config.toml
model = "image diffusion model"
dataset = "microscope photos of single blood and bone marrow cells"
train_examples = 194171
image_size = 32
horizontal_flip = true
conditioning = "none"
arch = "unet"
objective = "edm"
cond_dim = 128
norm = "groupnorm"
activation = "mish"
weight_standardization = false
widths = [64, 128, 256, 256]
blocks_per_level = 3
scale_shift_norm = true
attention = false
upsampling = "pixel_shuffle"
init = "lecun_normal"
residual_init = "zero_last"
optimizer = "soap"
beta2 = 0.95
lr = 0.0029
beta1 = 0.95
shampoo_beta = 0.95
eps = 1e-08
precondition_frequency = 32
max_precond_dim = 1536
merge_dims = true
one_sided = false
adamw_lr_other_params = 0.0011
adaptive_grad_clip = 0.02
steps = 5300
batch_size = 64
epochs = 1.7
lr_schedule = "cosine"
final_lr_fraction = 0
warmup_steps = 150
weight_decay = 0.5
adamw_weight_decay_other_params = 0.01
Rows from block 17, named by matrix and row number. Each number is 500 + 40 x the weight over the matrix's rms, rounded and kept within 0 to 999. All counts start at 0. Numbers have three digits each.
# convs0: first 3x3 conv (model.decb.2.0.convs.0.weight, 64x128x3x3), inputs 100-109, a 3x3 kernel for each
convs0.0:475475493547545478549521492524480487425458485507450479510525479556615522478522455470480509511402445577514551504499512506530482566557580438560493460566525497546525469476481457558511480506492502519511541449481548510490558568537515448539578547603455474436436484459437491402
convs0.1:535495460537592459506478479515491514483423466495490467524585552508482492550481552460433459473503444544553472569466516498436436544555549504547482537576453501499487457515478441714512517450460522506514485345501511453522503443478481421509468485538462444548441648461503438501
convs0.2:500479549543529495463484523451477432439427461515485437538471541465429520504479496484648562459484455535556462471501576475439513547490521535549484550557528411416484479425455503567467448469510484591481447450517525491519470576610455458491442577503517490480492502459453486492
convs0.3:476491500543514488489495468477533430547494473537477480510480466458477443473513498505582535502494515465558556491478507533510522543565511535468478463458481474511531441488535591581546415515513506471504447402404473459505446557491523517484482514479504543562546576514504514562
convs0.4:504462498553439554520487489587491559480529501465401482473436474499540495546561539475306484516379565499372491620697447469586475463475511475499527544497436488511490439447397548673526526447447540472532478519421492524494540391478518467554551497535595527480466499502487485482
convs0.5:517497530477498434468578527567498473609508490573509530424574611478498532498540468507585617403458418714577478486397374568459421529465515454454543511511552462408478515494439513531572504514434516527511456571542502512469556549601525561570473510531520493511570593436494558518
convs0.6:526547570504443453592501467442436417432610520485491565451452510485509472597518591414527589575572594360353448509586489460487520509555510488513506450538450550474582597413492474622503499516474459405523438571502506577589515452521549396535489452552558528450491353432513501564
convs0.7:500513498513532488443459542477474465543569492551488520455495455492532496488506478484419393413446479480574559525473535499477533540481538492541504497516512507444504411496490506535546492480541500484504564515478507433475469482486496643402465462526549556516516546525434493482
convs0.8:464500389539586561450524496550466496568725501512520459478358427533684356670566500530587363459598472475230580514591505481640496497484465522487635464342613539477477483515590487268654517480526472453413647727327539591448390507444552413495504495484521461558517312615528437458
convs0.9:523419458491549500492511512480465529492493583519526518494583503483515497512450526495434531462377484542525554549450540616649520580502533468540524515468556479476497544496523504474561490636597495501428521522509457467462454465500429389370453541464499442448561597500498563487
convs0.10:521534465544532447460427468508480473532587492430546432534426455560430520516568460600461524443514493420515383524523551531580520536478601477428478511485475552444539574515537476503646494565496487495496473404525495505495508491527433543600497459459496522534468545566524486520
convs0.11:430485476529656578488504457519526443533387558422507505549599487539149590393585421541609568461432556458533449460441495510474494514499547500417506475405509517491488488409505474592606527494503545492512473331498503541502484545495462542507479504490506393477480682559515429525
convs0.12:522506374506471507482532432564517506480537531533522570467490476534417451522469457505486497583568464565495512534487554509536489491493474461475502511542404464417556532509494536502405460458463481409484443474479501488463438427394485556465481505474502554487503507480494462469
convs0.13:514488483517554543454599419467481535388491468508483521457494520446537488463501509501431513454549485472551470541599486552425540498492484467482496487526510460493473541543500476533523514473514443442478499671489510495532552439480463541454505537533597562511549400550526507515
convs0.14:492434481470509472489501470492510505550592520520526490463427496457419478517458469514472575421483594527404490509470522506562493454492495510522557526450472535504535528470482491431500481490521452513518498544482502523501488498540507480471507481485504495477531559493544577497
convs0.15:510486507472534569531545513581505513476344513510492529479509421400482527536467496533506461521600515546440494522484496473417485536436526509487520504398454482455502498459487458515440492520504515461485499527511526513514432445422505420478474526475552494497537563502543536482
convs0.16:458560482547537548559447501494505485510485495449522469495501566577388449487501504589412376555442396451519551457448441500492506540496474486530481477528465514523471477519446521462429473495450531492464527450501523561440574514516473530471464462506478508445501486599514510500
convs0.17:467490546542478448518635580538470549475555475482461479555466486528522521475468480525552596419521490395574492474510448472531429466475480495552434475464530555475516452457495446520534504384513546459522504557506514452502559433602523579519518455477570603561471427443462520471
convs0.18:553529490527456472509458517545561532545574490581540522527504542553641516577522587484501434416500431515446506532469475529559505498519493519586509486525549514527536509540525485508489534502501501519508536565513507524526488496474515519474445458480521481483466530449500525503
convs0.19:491462499516546515468501512511513494537551498467468463486546450495537505520509491508441481527485510473538482470468509502485469479486510531520522479492518472447539481506481515500480510507518478479498480492509492451521448499475493466498486472483454518467493489526453432457
convs0.20:467528497531544481480492495556473467428448500453529470390526462472553522493467484472397476509481522541550516523511489493513481503527435512479501461501465506542523564527577533581523528546513485496519535419503512508503542463429524480473469557488509551573476565472556518492
convs0.21:493515565534481550510497519485474477504517461478517483501482483479414450471434455496533566546537565461471452489462458524519555547476539524466531457453564570495541489512489503528538505539535505510495571549489493499470450517450508553441474537460473497467471494517505459488
convs0.22:476463500463496476509503465477517468457486436434500464523518535486487515536562519526456507518557465505556527523518464510501504512514457476481495465470433539444474510482512508484502473532482495466494503479488511501506503554505510511450494510479569560502523555522598545509
convs0.23:479532551451471538536441503556528533489528461523500485496467460464493469463444456541531491519519521487450522472552517511541489487518487528515514471545473503487479503494514572579547497457519495499487524499473513548475466497473511471486493480498491490491471509451461517533
convs0.24:559423475468605466536489575516516516506543472505532520444577495481564525423560466507376413514535559480571572505472474457476440530482531536493518528401612535540533506486519410538434474490521481496492511584505479488494540526537451354538478447513628430493487497520497392571
convs0.25:536530508560521518503430470476463513434490547491541514546551487520477494509421453401341504552471579572375451480487536411477494482540530508553461527436465489516494552493469530532424525467456418443532452563518506546510563445468499457551448476507435545515588502474554498538
convs0.26:541451573559515359480578488440568499483562486544462506455507533481549598507528564419621642586516480598426434453467519478461592498445501532460518583413572515499498495431459619420430552582469459602538308648613478510498612487707532474536470440539472529409645405507531477506
convs0.27:502490498566572557524481490456490459543510436494461461435482514411504499489579516587549419407524419460470502468449481515547454456520501605452494592470421505449412504557507458444523483493475500528427539488401515517452502493429444492512526488531482468439440427560512500453
convs0.28:502548450515470477465473500473491442479494496497509528510454563436414503524528494556539521513500487496383474462503567509464544443521471501470539467524505498485539519481486503513492484481523509522511533518532499529522487470451515457486498474448479488459484485499522484474
convs0.29:517501522538494517514551525511470529513528463490501522486526454477420519509510487476428493492425542481525482546511509486447479517476538524487436485515482480504489505506493483482484524482524497512501517535452492501509520463512533497506529484534461489440478480480466382438
convs0.30:483541534459435514516447508523567465557401568601535535508591482489394462529510524477555534459577486490476482488460489471416539471529506496476460515420470505494477489536522522468508530529534520609475442441533453462502475565530523501555524495512513520491517413568455385447
convs0.31:480497499499492487471502477514507466505556522498581499516503431588542561538466465552477514549505535542483472503493480527473487429528530514437489475538495526503495472506486463473477455524480529506512502450512480491503468578467518458453490510500488498511489466546517446485
convs0.32:451526525521474484490474476493506515486674547504454541502457493513367473544524500498534515454479513491437457425521454593421552480601514486581490549571406530577470469417449479619547516566504554546524469643507517540494452385484584660429552423509451482461512702422486523488
convs0.33:517525502540569485528557466500496463552552547516487544537459553433347434561515444531607445438517548544502477455577523520581566490471540494453526552386515405493425489485465476501436513507548490509486452576514508507471490507460491520496554578503481483440469538523455523499
convs0.34:507514504461444493537490484469498486527565520463494454537405541572294500534478509488462486512506521548550486508506461525517545531481494520487537506503450516511589557536511473537530468543551531443478505559470461463480441528460537478451507502442490485463450555455466506473
convs0.35:382593446458677525559514501479482429612543479470480506516498473512580536509525408640534405403576448386543515491509500555444552569454469407495592429354582509517499398550502475373594435520497526482471700486517492436488598533456416491441445535537493401517436534571450427477
convs0.36:483493427484486443604491503494515455484477453515480504472522473524499512539511517471472535410516428488551475475393486518531524522568505476467453521518520467500495457496450518463508522468506543542521482438508511351513519532543507539450485566583453526478459590500493529427
convs0.37:450461478534723526498571442542477511471552524483494597493520525513459537493464536423526493529420518569570504465536494474427543497588466466487535468423505497480516485450475467694466503501483521430559433514476504410523494516424507594413465456518506532490487534473518537473
convs0.38:611619506506571485532484434460461477500516554486510510413470470457555563479555532580494455480460507478500505376423508524554516505503461493521466532532520465542510524446566580419469547474546497543501512411452509441479468533501494538477529482485492459521524441455501429505
convs0.39:497525471503324568482483528529529469494617477482513505514620510547704490450426444513557484532555505516462503482430534472495508473490512548462516525699474504498454509515475502533422489456472519528497521402532501473497489537507477475531478494486448487509461546492539461468
convs0.40:498460502464448467542595548417434493508501454512506524455440612429476481573516507544527584455459562480530525495487488470455484475452539432453468512556506493507495462425535588770575566350379527525518504429606487565590468505496472476467459506460492503531482532497433423462
convs0.41:520529556508571558511593528482499462441542550494490515456441487560544451482486511547514526562470424465591537490499541480473546480481529536451524427395467531507538502472488500471579476468485459496496568709391483439468524530528534584384519529482509545513489385538507517521
convs0.42:509535516622521518482511468487467469510498482472489461430438529563461494396512512445586513475581513536623444526519581510539497506589518575542487495527485445440488500549524465470503476335480488536493538493526486444454448569507527542469495457509544510496489531519519523520
convs0.43:531525551443522397560464481489485525446740387430413438541428557567445554487526543478542444490490514539591516460432481531566476504532523464478563475638442550549512462467521542782555469480474533502508503538484524491497517579556521520504480488520492561558525556494536541508
convs0.44:490462499499465480547500525480531491492469472489492489460427509473487498478465528513607455477459462496475499498516537494521516511530522435517485494488453490509476522512510551539500496496493479516494520480479514445533461467488486496526505512497488435494462514447503467452
convs0.45:559497529543528499529517513524528495516550539484537520461475522462575526580520529476480446494475479523576504512533536539526512549491565483491440452526487509464497533488426471547522496517473483512489495471549503485529479480530515478545507526520441489483479478529542459472
convs0.46:456486460487584535517449530517531497565571488531515489488496525515615584486534477504440513461490527512592496510522477578570570519528530520524464501530460509469520539488497534464495483521544469430437501456546488473518523519541461487500509493487509483447438422525507456512
convs0.47:499553504500598550511518544483483505438508477493465487473473497542467553521478524466399446560529546518569470500548519499473502489417468462512537575495471487444464482499430472525510519499486535483433496533472487483477483585500555451475511595503470522515592608491488544507
convs0.48:530552528501509566547536554557505469512529447509487484426483523449480520493412445548462496444446463431480467530449470568504482498406448446498503565658474541518528550485436492476460451526496526446472538577486482523523446536522487394543461487522543513542497469433530476541
convs0.49:499457472488550452517431518551409551481669547468465476477464459502471503454451491533572608457456511449317455485474499562454500560568540500484530465499566546509484491496496461532546530514503497464483435464492512508520482479475442484518519431467526457480496469512565430464
convs0.50:581560441514604482488491550452542507484656495501555528496456517549434447546417522557544576461641399391528521546526544532523486451465492492444519523538567439459561506603450552433573460628475465483490507512448479494475459505487408518485463447484581411526549464587558392499
convs0.51:452531477455437484544442492415479494456511492544521498555471528469419496494430517474434342523229424408320513421502453552535483550568520538441535483530452481505484491467523450553496486507518530402473525533496517575468520470482505417507532488527530489474506537499488525486
convs0.52:494560507459585536451495528456505461437520497532482500450449494500643421460446511515583480532533521441435474538529535531460492510500504447583504554708499483504511492464479521528497469530506497481421496655460487468486457481525472535516512459481484571511523506482533519501
convs0.53:411563519498627495449497554556454511525507495530526521460452496419394575445423505486411449565456403519555541486484503493513468552536446472509455479469543508509516455519441455503500506501494485425496481367449505519458552481421526452441522545491468506486552564475494508480
convs0.54:514527492615566492537506493496447524508425458512426492533530573487404514497470468487563489476542542567446462494533578435468498542594468511499445507492518517492533447490439545655523424436496450528538488464542490476489460514580493582552534501496465435444482525456435600445
convs0.55:539533529556603522474591565500477489499536498528536494468527496474432570540430469569503558489345428544592463473505518480462569516454401490452543490460499436480534412506535495533435477493414518528502494599554496453457483512595565559478463514480489493527468410514528515543
convs0.56:567488511514569512540552420551555512552548450552498490464545507547442526488511526492470549553461513519486459554531520530514461415439618520539487511480523446471547506495455453435552530503440505462486537485469507483521519509523464561508470505503542460490473528540493501526
convs0.57:492492490504610491523460480537590558552469509499438445523537542534521544528446456465489522524463550484419429471500453508532491546455454485560480518472478484513500532542566536460543498467453509489483533466572481480480466451492453502564494480531506468461463474509528481527
convs0.58:500456453527452399507447434497487480520495532481499521536475520449458481440520500504484451504391421579523460549436477443442483461586535449483532492478474466490478451461445508819497488428460521464499460468486493467527461530462517513498541533537484467516455507485565507494
convs0.59:515515563543479574533436538482490453508505471450512428532500412501583428522456532566629517518616564418391389496494487493525521527491483497451511508517519493476426419450474510592432514411466509460446529473500489511545498561551444532557527455476475495461480455501512503541
convs0.60:427468541570601494531418477456581492489491488495530483532494513484613496514454468491615497520510536545417551378455527553566521518600520577503526456501516509573523483577554479527441514521575513562494521335502502470491456598537482462456469452519548490482510482569449515521
convs0.61:566525562538574582498497511520504485506443438506472540520548433591524522483414489550517482511504574454526425437425509478481449482529502441437432421449408452430515522506525471552540460545553520475476537437515531443465513551480460569483463510510499506501549559485515559496
convs0.62:523429529438583461496502522462544450516563519495514539568355455437494515487530531454686554443635374481482513544404576483486537509534501507524515487504501483470501491548455505478509500519532479608468483426532479480461493717586530488433524460459498616499496500601472493504
convs0.63:507450526425400553520446585506465468518582599474542587440594559555544527510528380467503617548585456504441494536461528582443453542591476454513485552648439521498384542528575528547489536505474492519507491596492511504440488508607479584534517453489520485525466360457523514458