config.yaml
arch: "unet"
activation: "mish"
weight_standardization: false
blocks_per_level: 3
scale_shift_norm: true
beta2: 0.95
adaptive_grad_clip: 0.02
adamw_weight_decay_other_params: 0.01
Rows from block 15 of a small image diffusion model, named by matrix and row number. Rows with one number belong to one channel. Each number is 500 + 40 x the weight over its row's rms, rounded and kept within 0 to 999. All counts start at 0. Numbers have three digits each.
After each channel's rows are labels from the 100 images, of 14976 (inputs lightly noised), where the channel reaches its highest value: "responds to" is what is common among them. Only what is clearly more common there than usual is listed. The data: microscope photos of single blood and bone marrow cells.
# convs0: first 3x3 conv (model.decb.1.1.convs.0.weight, 128x128x3x3, each kernel summed), inputs 0-127
# convs1: second 3x3 conv (model.decb.1.1.convs.1.weight, 128x128x3x3, transposed, each kernel summed), outputs 0-127

convs0.108:543501496484468479595498557505444448509444512530470460434476457513464435547534493545511530571443533552450577455437514513502499512531507513500558490431390506503543471496518529486462466508563495486496499522485525505457513516516493536481502482515522530514531495553543518495443496492476452503488462438455497483470426478442413463522595477480501486520456470496454551505488498465404490429372
convs1.108:512508420526454527482528430575516487461489534490541567466487547476571525485435444468463420467569469548501511549456500455435419493477533455499462503505472471500537488483493505468495492473484550467491517493454495533514497492480460446513435545509464445501527467512534460470491478580515540435533498450524512423454492497577535448473459465564462489559456483522508469502592608499546485525579
responds to: smear: peripheral blood

convs0.55:538457493477454491510514463499372453497461540450529394502481564481493517488566463489465486487524520496506481491511464581508591493554490479516462453533447431462463504519493505452494475555451499516490489475630525571496438501474453577528488519505472480539532494478553466484467490551495520562503477433473425513467516520505469496535482515456433507456466462528535566573470481479469526423489
convs1.55:496487459493564542497454516532467496495519501421516531515483494516523524528567433481479521420487548554490476401514535524552484607503483522461464528513469574537430525510596486486484470508505478466491516485514539485580556535572457529535514455454502591526473480466445468443485541501527455468459513515494569504470431495570594547434498522586502533492468508488451533516512521458526535515511
responds to: cell type: segmented neutrophil; smear: peripheral blood

convs0.77:468492489450512519472529544485390469447473580492519471514472458496489481507505467552467457491552518485475571489450510467433426474447514533483509525505455594479564489473480471422533490550543457484493439449485496557541451511438500504584509518472505429480508463559510554485393489524488572438458538504573454462459414438490520519453511472506540491515516446511495481489547492552510466521485
convs1.77:511450473468489517473483487497539467526560519448415462473507453499497495531473462519511531562464478536527505552479524505559552489552470512571465517481456486505487458535502530507459531499473498504558509528467518506449523473539491570429566550501510478495541545534440502540523506514572420516508405498381523401474489560449460530516459515438468585433495508459489541430500578466446506524546
responds to: cell type: erythroblast

convs0.112:512467467462488518507446504477489494484450417611548453532500484513491586489478552476469432436512544505511587488490511478497444510423488525442559489584468555493522512541525472570467443472553491489516536517559515493471515511468526484499474485437513492458500487534433473538572468497507497526426563462450477552477460485529573456490485523467514453456515461541473554494427435516550465586474
convs1.112:556516497438517574561574520462558412551563506504474536518465479538559526523490456467529541484480468543503580538559512512477447532487475509453501523444450486550506535419501468495516514456537467505539487513453437542511535498574412449477541474444475532463485541551492481576415448476468489485546507490515520473485470526518456519518506486461493595587492439514485548422486507458483488467465
responds to: cell type: segmented neutrophil

convs0.56:492473525505492451510492475483478529531527476525488494494534518453404499476463494475461558499496505472488557562548522432510458515498536511494456537559552547498448444521456506512524470475512519471518518478520462457483484524562431548460508551489438447472465512601554593422566507475501461588431503512625589518542469504471524484508517441495468564512416545489468499487543442497456504519499
convs1.56:481502506490470592424475493503509535553541531450508513517450443491544475523471477442546418484431454567418505481459500459548550497458513506509508501458435434545565484513673519516459521551498523512464474488481475521530486472407496488528497517492482540470505548517481520506517526495449543459574466537446435486549510477497482481508566523489502442526492451521449494442450502559517511509543
responds to: cell type: erythroblast

convs0.97:504518562485515488440512525482491457491460509554445428431434526535493475495454482426468460457431452479515527455426541467484440512519520519533474479498510521479534471441467487426525470490502488516480477419497510563549599441506515548542449472447484508443490479492487451477438524461510418545448461542443484473446439509521501549427464490549467541508477513478430567455518451552524432479495
convs1.97:481502534551546536475507476509425533474572474444583471508543511490523522509435544491493612486574479508494504501464525542512463466444541589472472551469537478496500479568518530461385493559500469474509507471523494482519551523483479545511458482513511480548508519503536496514564516596594581508604501503516469503518528469436475464498495408411457539509497484542472489524540474498524482515479
responds to: cell type: segmented neutrophil

convs0.37:566465479492433474451502480484536489516530484499487439474549523470517458464474501535560513508449515515461430472454486477562517486513506542541512585510530568572495456462469550509456493503554485488597488475535474528486497499508490451514456516511457503485481413529512494571596515397520598501450424481487530501475536523504513537515496485479464556432536492447481461618556539509540479529446
convs1.37:512546469552486582467547514513478433516497454550492542522522572527460531518534532440449513516557476472515449576475534460512538429441495509537536456483417498454530462529455448468557450549505554496485536528409483500458453447521451475559504485502554484473523571520546522527512559477471449527496523481487459464486476493507531516490523564506487395606474472464486496423502534542524498551555
responds to: cell type: segmented neutrophil

convs0.125:478471516507508488444529560534482458520477634556467527564512571559502539491509494501540529446434491582556512476540479522513550511512441507522497524516463456473491485576494530496469492490448509530522496554473539573530550486569451519486441536459547455495480472487514418433547501484506489529560474562464533490497461404485462449452501521452442516508506476544554543444449563479498542442470
convs1.125:479484401415498542519491540489543466421588470481456498445514488460469467501476506532476503444579520415529520469502512476502509523525516461424490536521488561568435549545487463561527485481484512439459431474485511501499469505504499471518495511543371571536512474463528418516473573501492543487475477507578547474484496545522466482463546478457540575495455526544453479484489503446519449541491
responds to: cell type: erythroblast; cell type: lymphocyte

convs0.88:481534514478534472610490533519611499513493456487445538447444451498452582526475503466440420453534479512513407480545531511496488561487489504583450471434489427566474525492451509471533530492500483511531456459510507451506535552492527521566482524604518473489494524513495505487528501528447498444478482458473506444453399469496532497528508560562462489494499430522527459499481465502429492501553
convs1.88:458553521427498481520491511390528439499498476581458430495468466519492453558537416476457456533469493512485427408538464531473438523499561501435516500527644525583443525517464537506488489517488517489501502508520486556477507550523533529486514503540488556456516558505553470541523501539476472519465463447525523506532518494490562453566466525567495478444515505520506548525471479489450563502550
responds to: smear: peripheral blood

convs0.27:487448526500437557510500542488500495496455524470471477546476507493484432546471450594484519448517519491482416490525411531539503505538516405459492537551536559435451458520586499447499446517509478549536479401523523535523547479536529498575459527467555491479467480481448473396447504543447453551441531491548462498482494533504524491497524460489484439432473521510486507419493504557489446511514
convs1.27:474477468460479511563510524473532523533525598549572488501501452450486550440509555511596543520455517549497548515455488511444551444444431510551502453466460444533504532534494519486491509478467466491487460502492555441529484494524387454507478499499490484473532480634506521483486508426526488523600568445596512498476497509525479431518497535487482556492475501473497493535428509502476531449509
responds to: smear: peripheral blood

convs0.63:488459481513462438458539504485397488443487452456516487436536435486553506461540459512548531476412547530543504481422522500535483509535540527460486524466529545523502489491440480504523481459489499448571473446484498462595481540489473561509524550467465486505515530531526596496429487577545547489517553470453454517434476504520570512461440433487518437521512482524531496512495512504568521397460
convs1.63:454473519503533571478435594509490481556453521512491526555462569559523454494509597478390475441545510514493431538519503547507507531490533530492488402492556424517451518534485524478453492502452528494541495469500467508436517463483498559473578486525497549420475532455501505486521551436439459532464413503477521534471548518504510484528501520515428524473536559466526515468442523551452465520523
responds to: cell type: erythroblast

convs0.74:579477541476479442469478534444422455484472477473443459501455437518468501556533533536435460465521511494468580494435478526495501463455517518489468523497553558436534448475536460467487557522503440490516593382482560493508456416509439484461480564527610526493486534478535499498494528478434453452486460535478511470525445479494435501543511576494494465484542451491492464479522508526511462514519
convs1.74:521466552563536492478478484538427521524551553459504537539569546479524509515532515539504461488580476424483545543499512481482513441489506477489529438509534491471513503448454415476537511510473462519459474516448411493466446459414534510526557551555559513499515497488579541485536538526527458519530556503471512488593531541458503458430500573482420459474491566445509493508580494543487454506564
responds to: cell type: promyelocyte

convs0.12:484518491500453392476495463484428468422583484470462501455462511475472476503498461505477515478551536465480580503496444481530514421449442514519562517469553507519449499495524484446476435434479521516551593444456521486488488418451506480508549509437540519467516492426533501475457493448493438396437545515448458482474437479503497493558515507525475521551467467502472546438447525471458515525473
convs1.12:521540422474549483531486522513466517500516582486514502455555537457533451530506493540541521488550492548530480445491458539495510490537548496541495465522543482513466522405508477526532471443447519493517660499522560524525454464476517463498513513497588479513477514460587505446520593544496461527430581498463519549467467509501450483502503555467434434499517454449506447497533554524566492509538
responds to: cell type: promyelocyte

convs0.124:482504450476507559403457495538492553588442526493519562520484543513518524551415532513541528496445527550509578518516472473583480512494509524506451504468509452526524467520536466509458442537445468507526463515572501490443496499513419530497455598556563506485529472444542463525504476502467439495464511548535529470533538469474490574511474546436451558450508556571510554503465542528516466464561
convs1.124:531438497514490480544571503472514505454505530587573547551556472531518550525498510522511498506550514383477468501460519466450542473543489494377530533511484563436495477420504540505488541500555499490462562498461432498619452404506536533442535408480447514534509478545506528496505514541495533442517515555445492475519512463546513527487512456513464481511530443459504488488510508504513537523449
responds to: cell type: artefact

convs0.115:537500529585528505465425479457452555463504502477461458469456475460507483502478447518479466497434438510482498493502519558480522442517530376512514522475485652443489476569522509523504472474547456524464514508473440475449508458468454521474510586523500470480603495483439486426503516425501447450522438515514444511481442532490470550491502496472463515477565547535510448498484481505465500458474
convs1.115:562548536583490524464456479506481547456490534450551454503561479444502548471567468492466524494488506443485448487475526491512497476486526486540514475563514501468464535504452459539549467558510532503459386498516459495400452521506524518526519529504483477466569498493450532425579596486550421472567561472483490502544543529516531505452482433456441460504515630510514520486510492485493483515514
responds to: cell type: promyelocyte

convs0.94:507516497533469490496568478470413484488599475503476535515483518473577488503513527502467534537488482576412521526604455544549558459510460493554462563476442515496424511471485491473513497549483465485526465558590428498504496522493496538475516493623562519509467490451525511536537544503498540526468532522485518489540443535494488509570496497513482491478472563492485468462549362478504533507545
convs1.94:520431503475556526448472445472554462542475541531545473562490547461468556521546512499579443493557455390486518448522512508420502517518533516432559511475503504429517538490506484546509525485465536506498455504453540457461497494559454480516467457500527523513459543562554558564475471478441535495542555584507576541507506486458552447567473488557480517515541493445507494544467591502510535461533
responds to: cell type: erythroblast; cell type: artefact

convs0.51:482432519573462434480483532520503466425487483503436460472515481493462558506533462475526491493427491522522518577422495532450475458530582424452503533468519486550517442529492504568481486447492522498517538540483497555437478484470482455537428508536559501541436499530502463446520527478519566440496454483488470507514583488542517531484498464505532484481473536518532401474606553538461581501555
convs1.51:503506454466513555484493513566522510501566494500515560517495494527527504529502440540393532499617502452466539549501571512457501501434564562558493516451478468494520489500548497546470457513565484530489428453497545458511484504501475521469459521481523525491584540463475494547508499553493388535517492534539513570512474507436515474545541449411547476456509491493526462437401429486510460496486
responds to: cell type: promyelocyte

convs0.57:524383492432521475458420412485447524534439512530536529504587501498526522477555462525547492489432485545518449477443521448468496605556497463526476490482413590461541454492481446537512494523452519525521508444545496499532539497438478499502480434472481456496521485432466512545449508435506508442481462511425527467477444516490449450440501522485474489472537511541531474465491465484554502541487
convs1.57:488515481497482468453528526460463487461426486512463509547468512450516457560454552532496545532507524440507547458496474452497553486502533520480499439514477423469499534550414420516496507507464529505495469499415497526524523559524547494541495504530530499504435518520516497450452525467470516505432506541525533440504472476504512584584583542558592587538427532515490568558427515515444526434529
responds to: cell type: artefact

convs0.93:520490543479478413524498503482477416423568508425485495485554434444453483491476488544539571488461490492499507409538474464444546477477525449511522547464523525412482524552499472488537488518449533549517498402492494537506492507558493550583461499503444497529497517536554555526509559512523540479502443493535506509530495414545449452622536458538513510447494515446452474500487472495518535458472
convs1.93:454477532499494619469464421442534503541458429537491454491423531492533474487473469449380484498490473451520446506517567501473562546472546471533528470529501560524526521502538495485459492446547527523432429542485564554464465465430410493479480487512544489502493496463448445460583531506499572556570536518516550495522510479450497519498529466437481542517521542513490521496494514543481513538540
responds to: cell type: erythroblast

convs0.28:467521559492387426532497450538512437498547512510471582506507480487560536488440430506475480509487589485502551519488499505452534444547457504504492504496518628512557481530533544592503454434517544476600479473489437445514516479451490499543434536528469450481518542436455502553506477528505492522540517539575553497527544487511482518540506503493520424426453514516484502475473455502513494522494
convs1.28:455481502487509539498531477481503497511507511485540463516513470542524526470526538507469498557458447477474378478476485545428516586468471491394501585475472426494481536503503518496438516468440568582514473580440536558468463507527492439481513479523516470554470453539430506478509469501520496475517523545463519529503474499424483425461451382505526547515480506466537535487446497594527536487511
responds to: smear: peripheral blood

convs0.53:507469487540447498484496472521487585557481471446506396550436470517528506503539456447477464566565467487475512413452432567483523484491507499503506423515455484513483499497488531497512562524411494550504515473520454490507511444475463480448447504492558484493521456502526506484462558455572479470484538552545481445525432550574519573464420484483496482580538458570470480514520559484444550468500
convs1.53:506523495517563560427417531519482477491566547478545531482516512464464511512528479476646563509554407491484489532510471503538527481436507503441484577520494495509462478530504529510525478543483518501411496503540518520514516553480476459533504480499452549452489421449460502397430490524431466473521532487569523544454487479408492484547423483494478509526486552455515546521461518469557489525488
responds to: cell type: promyelocyte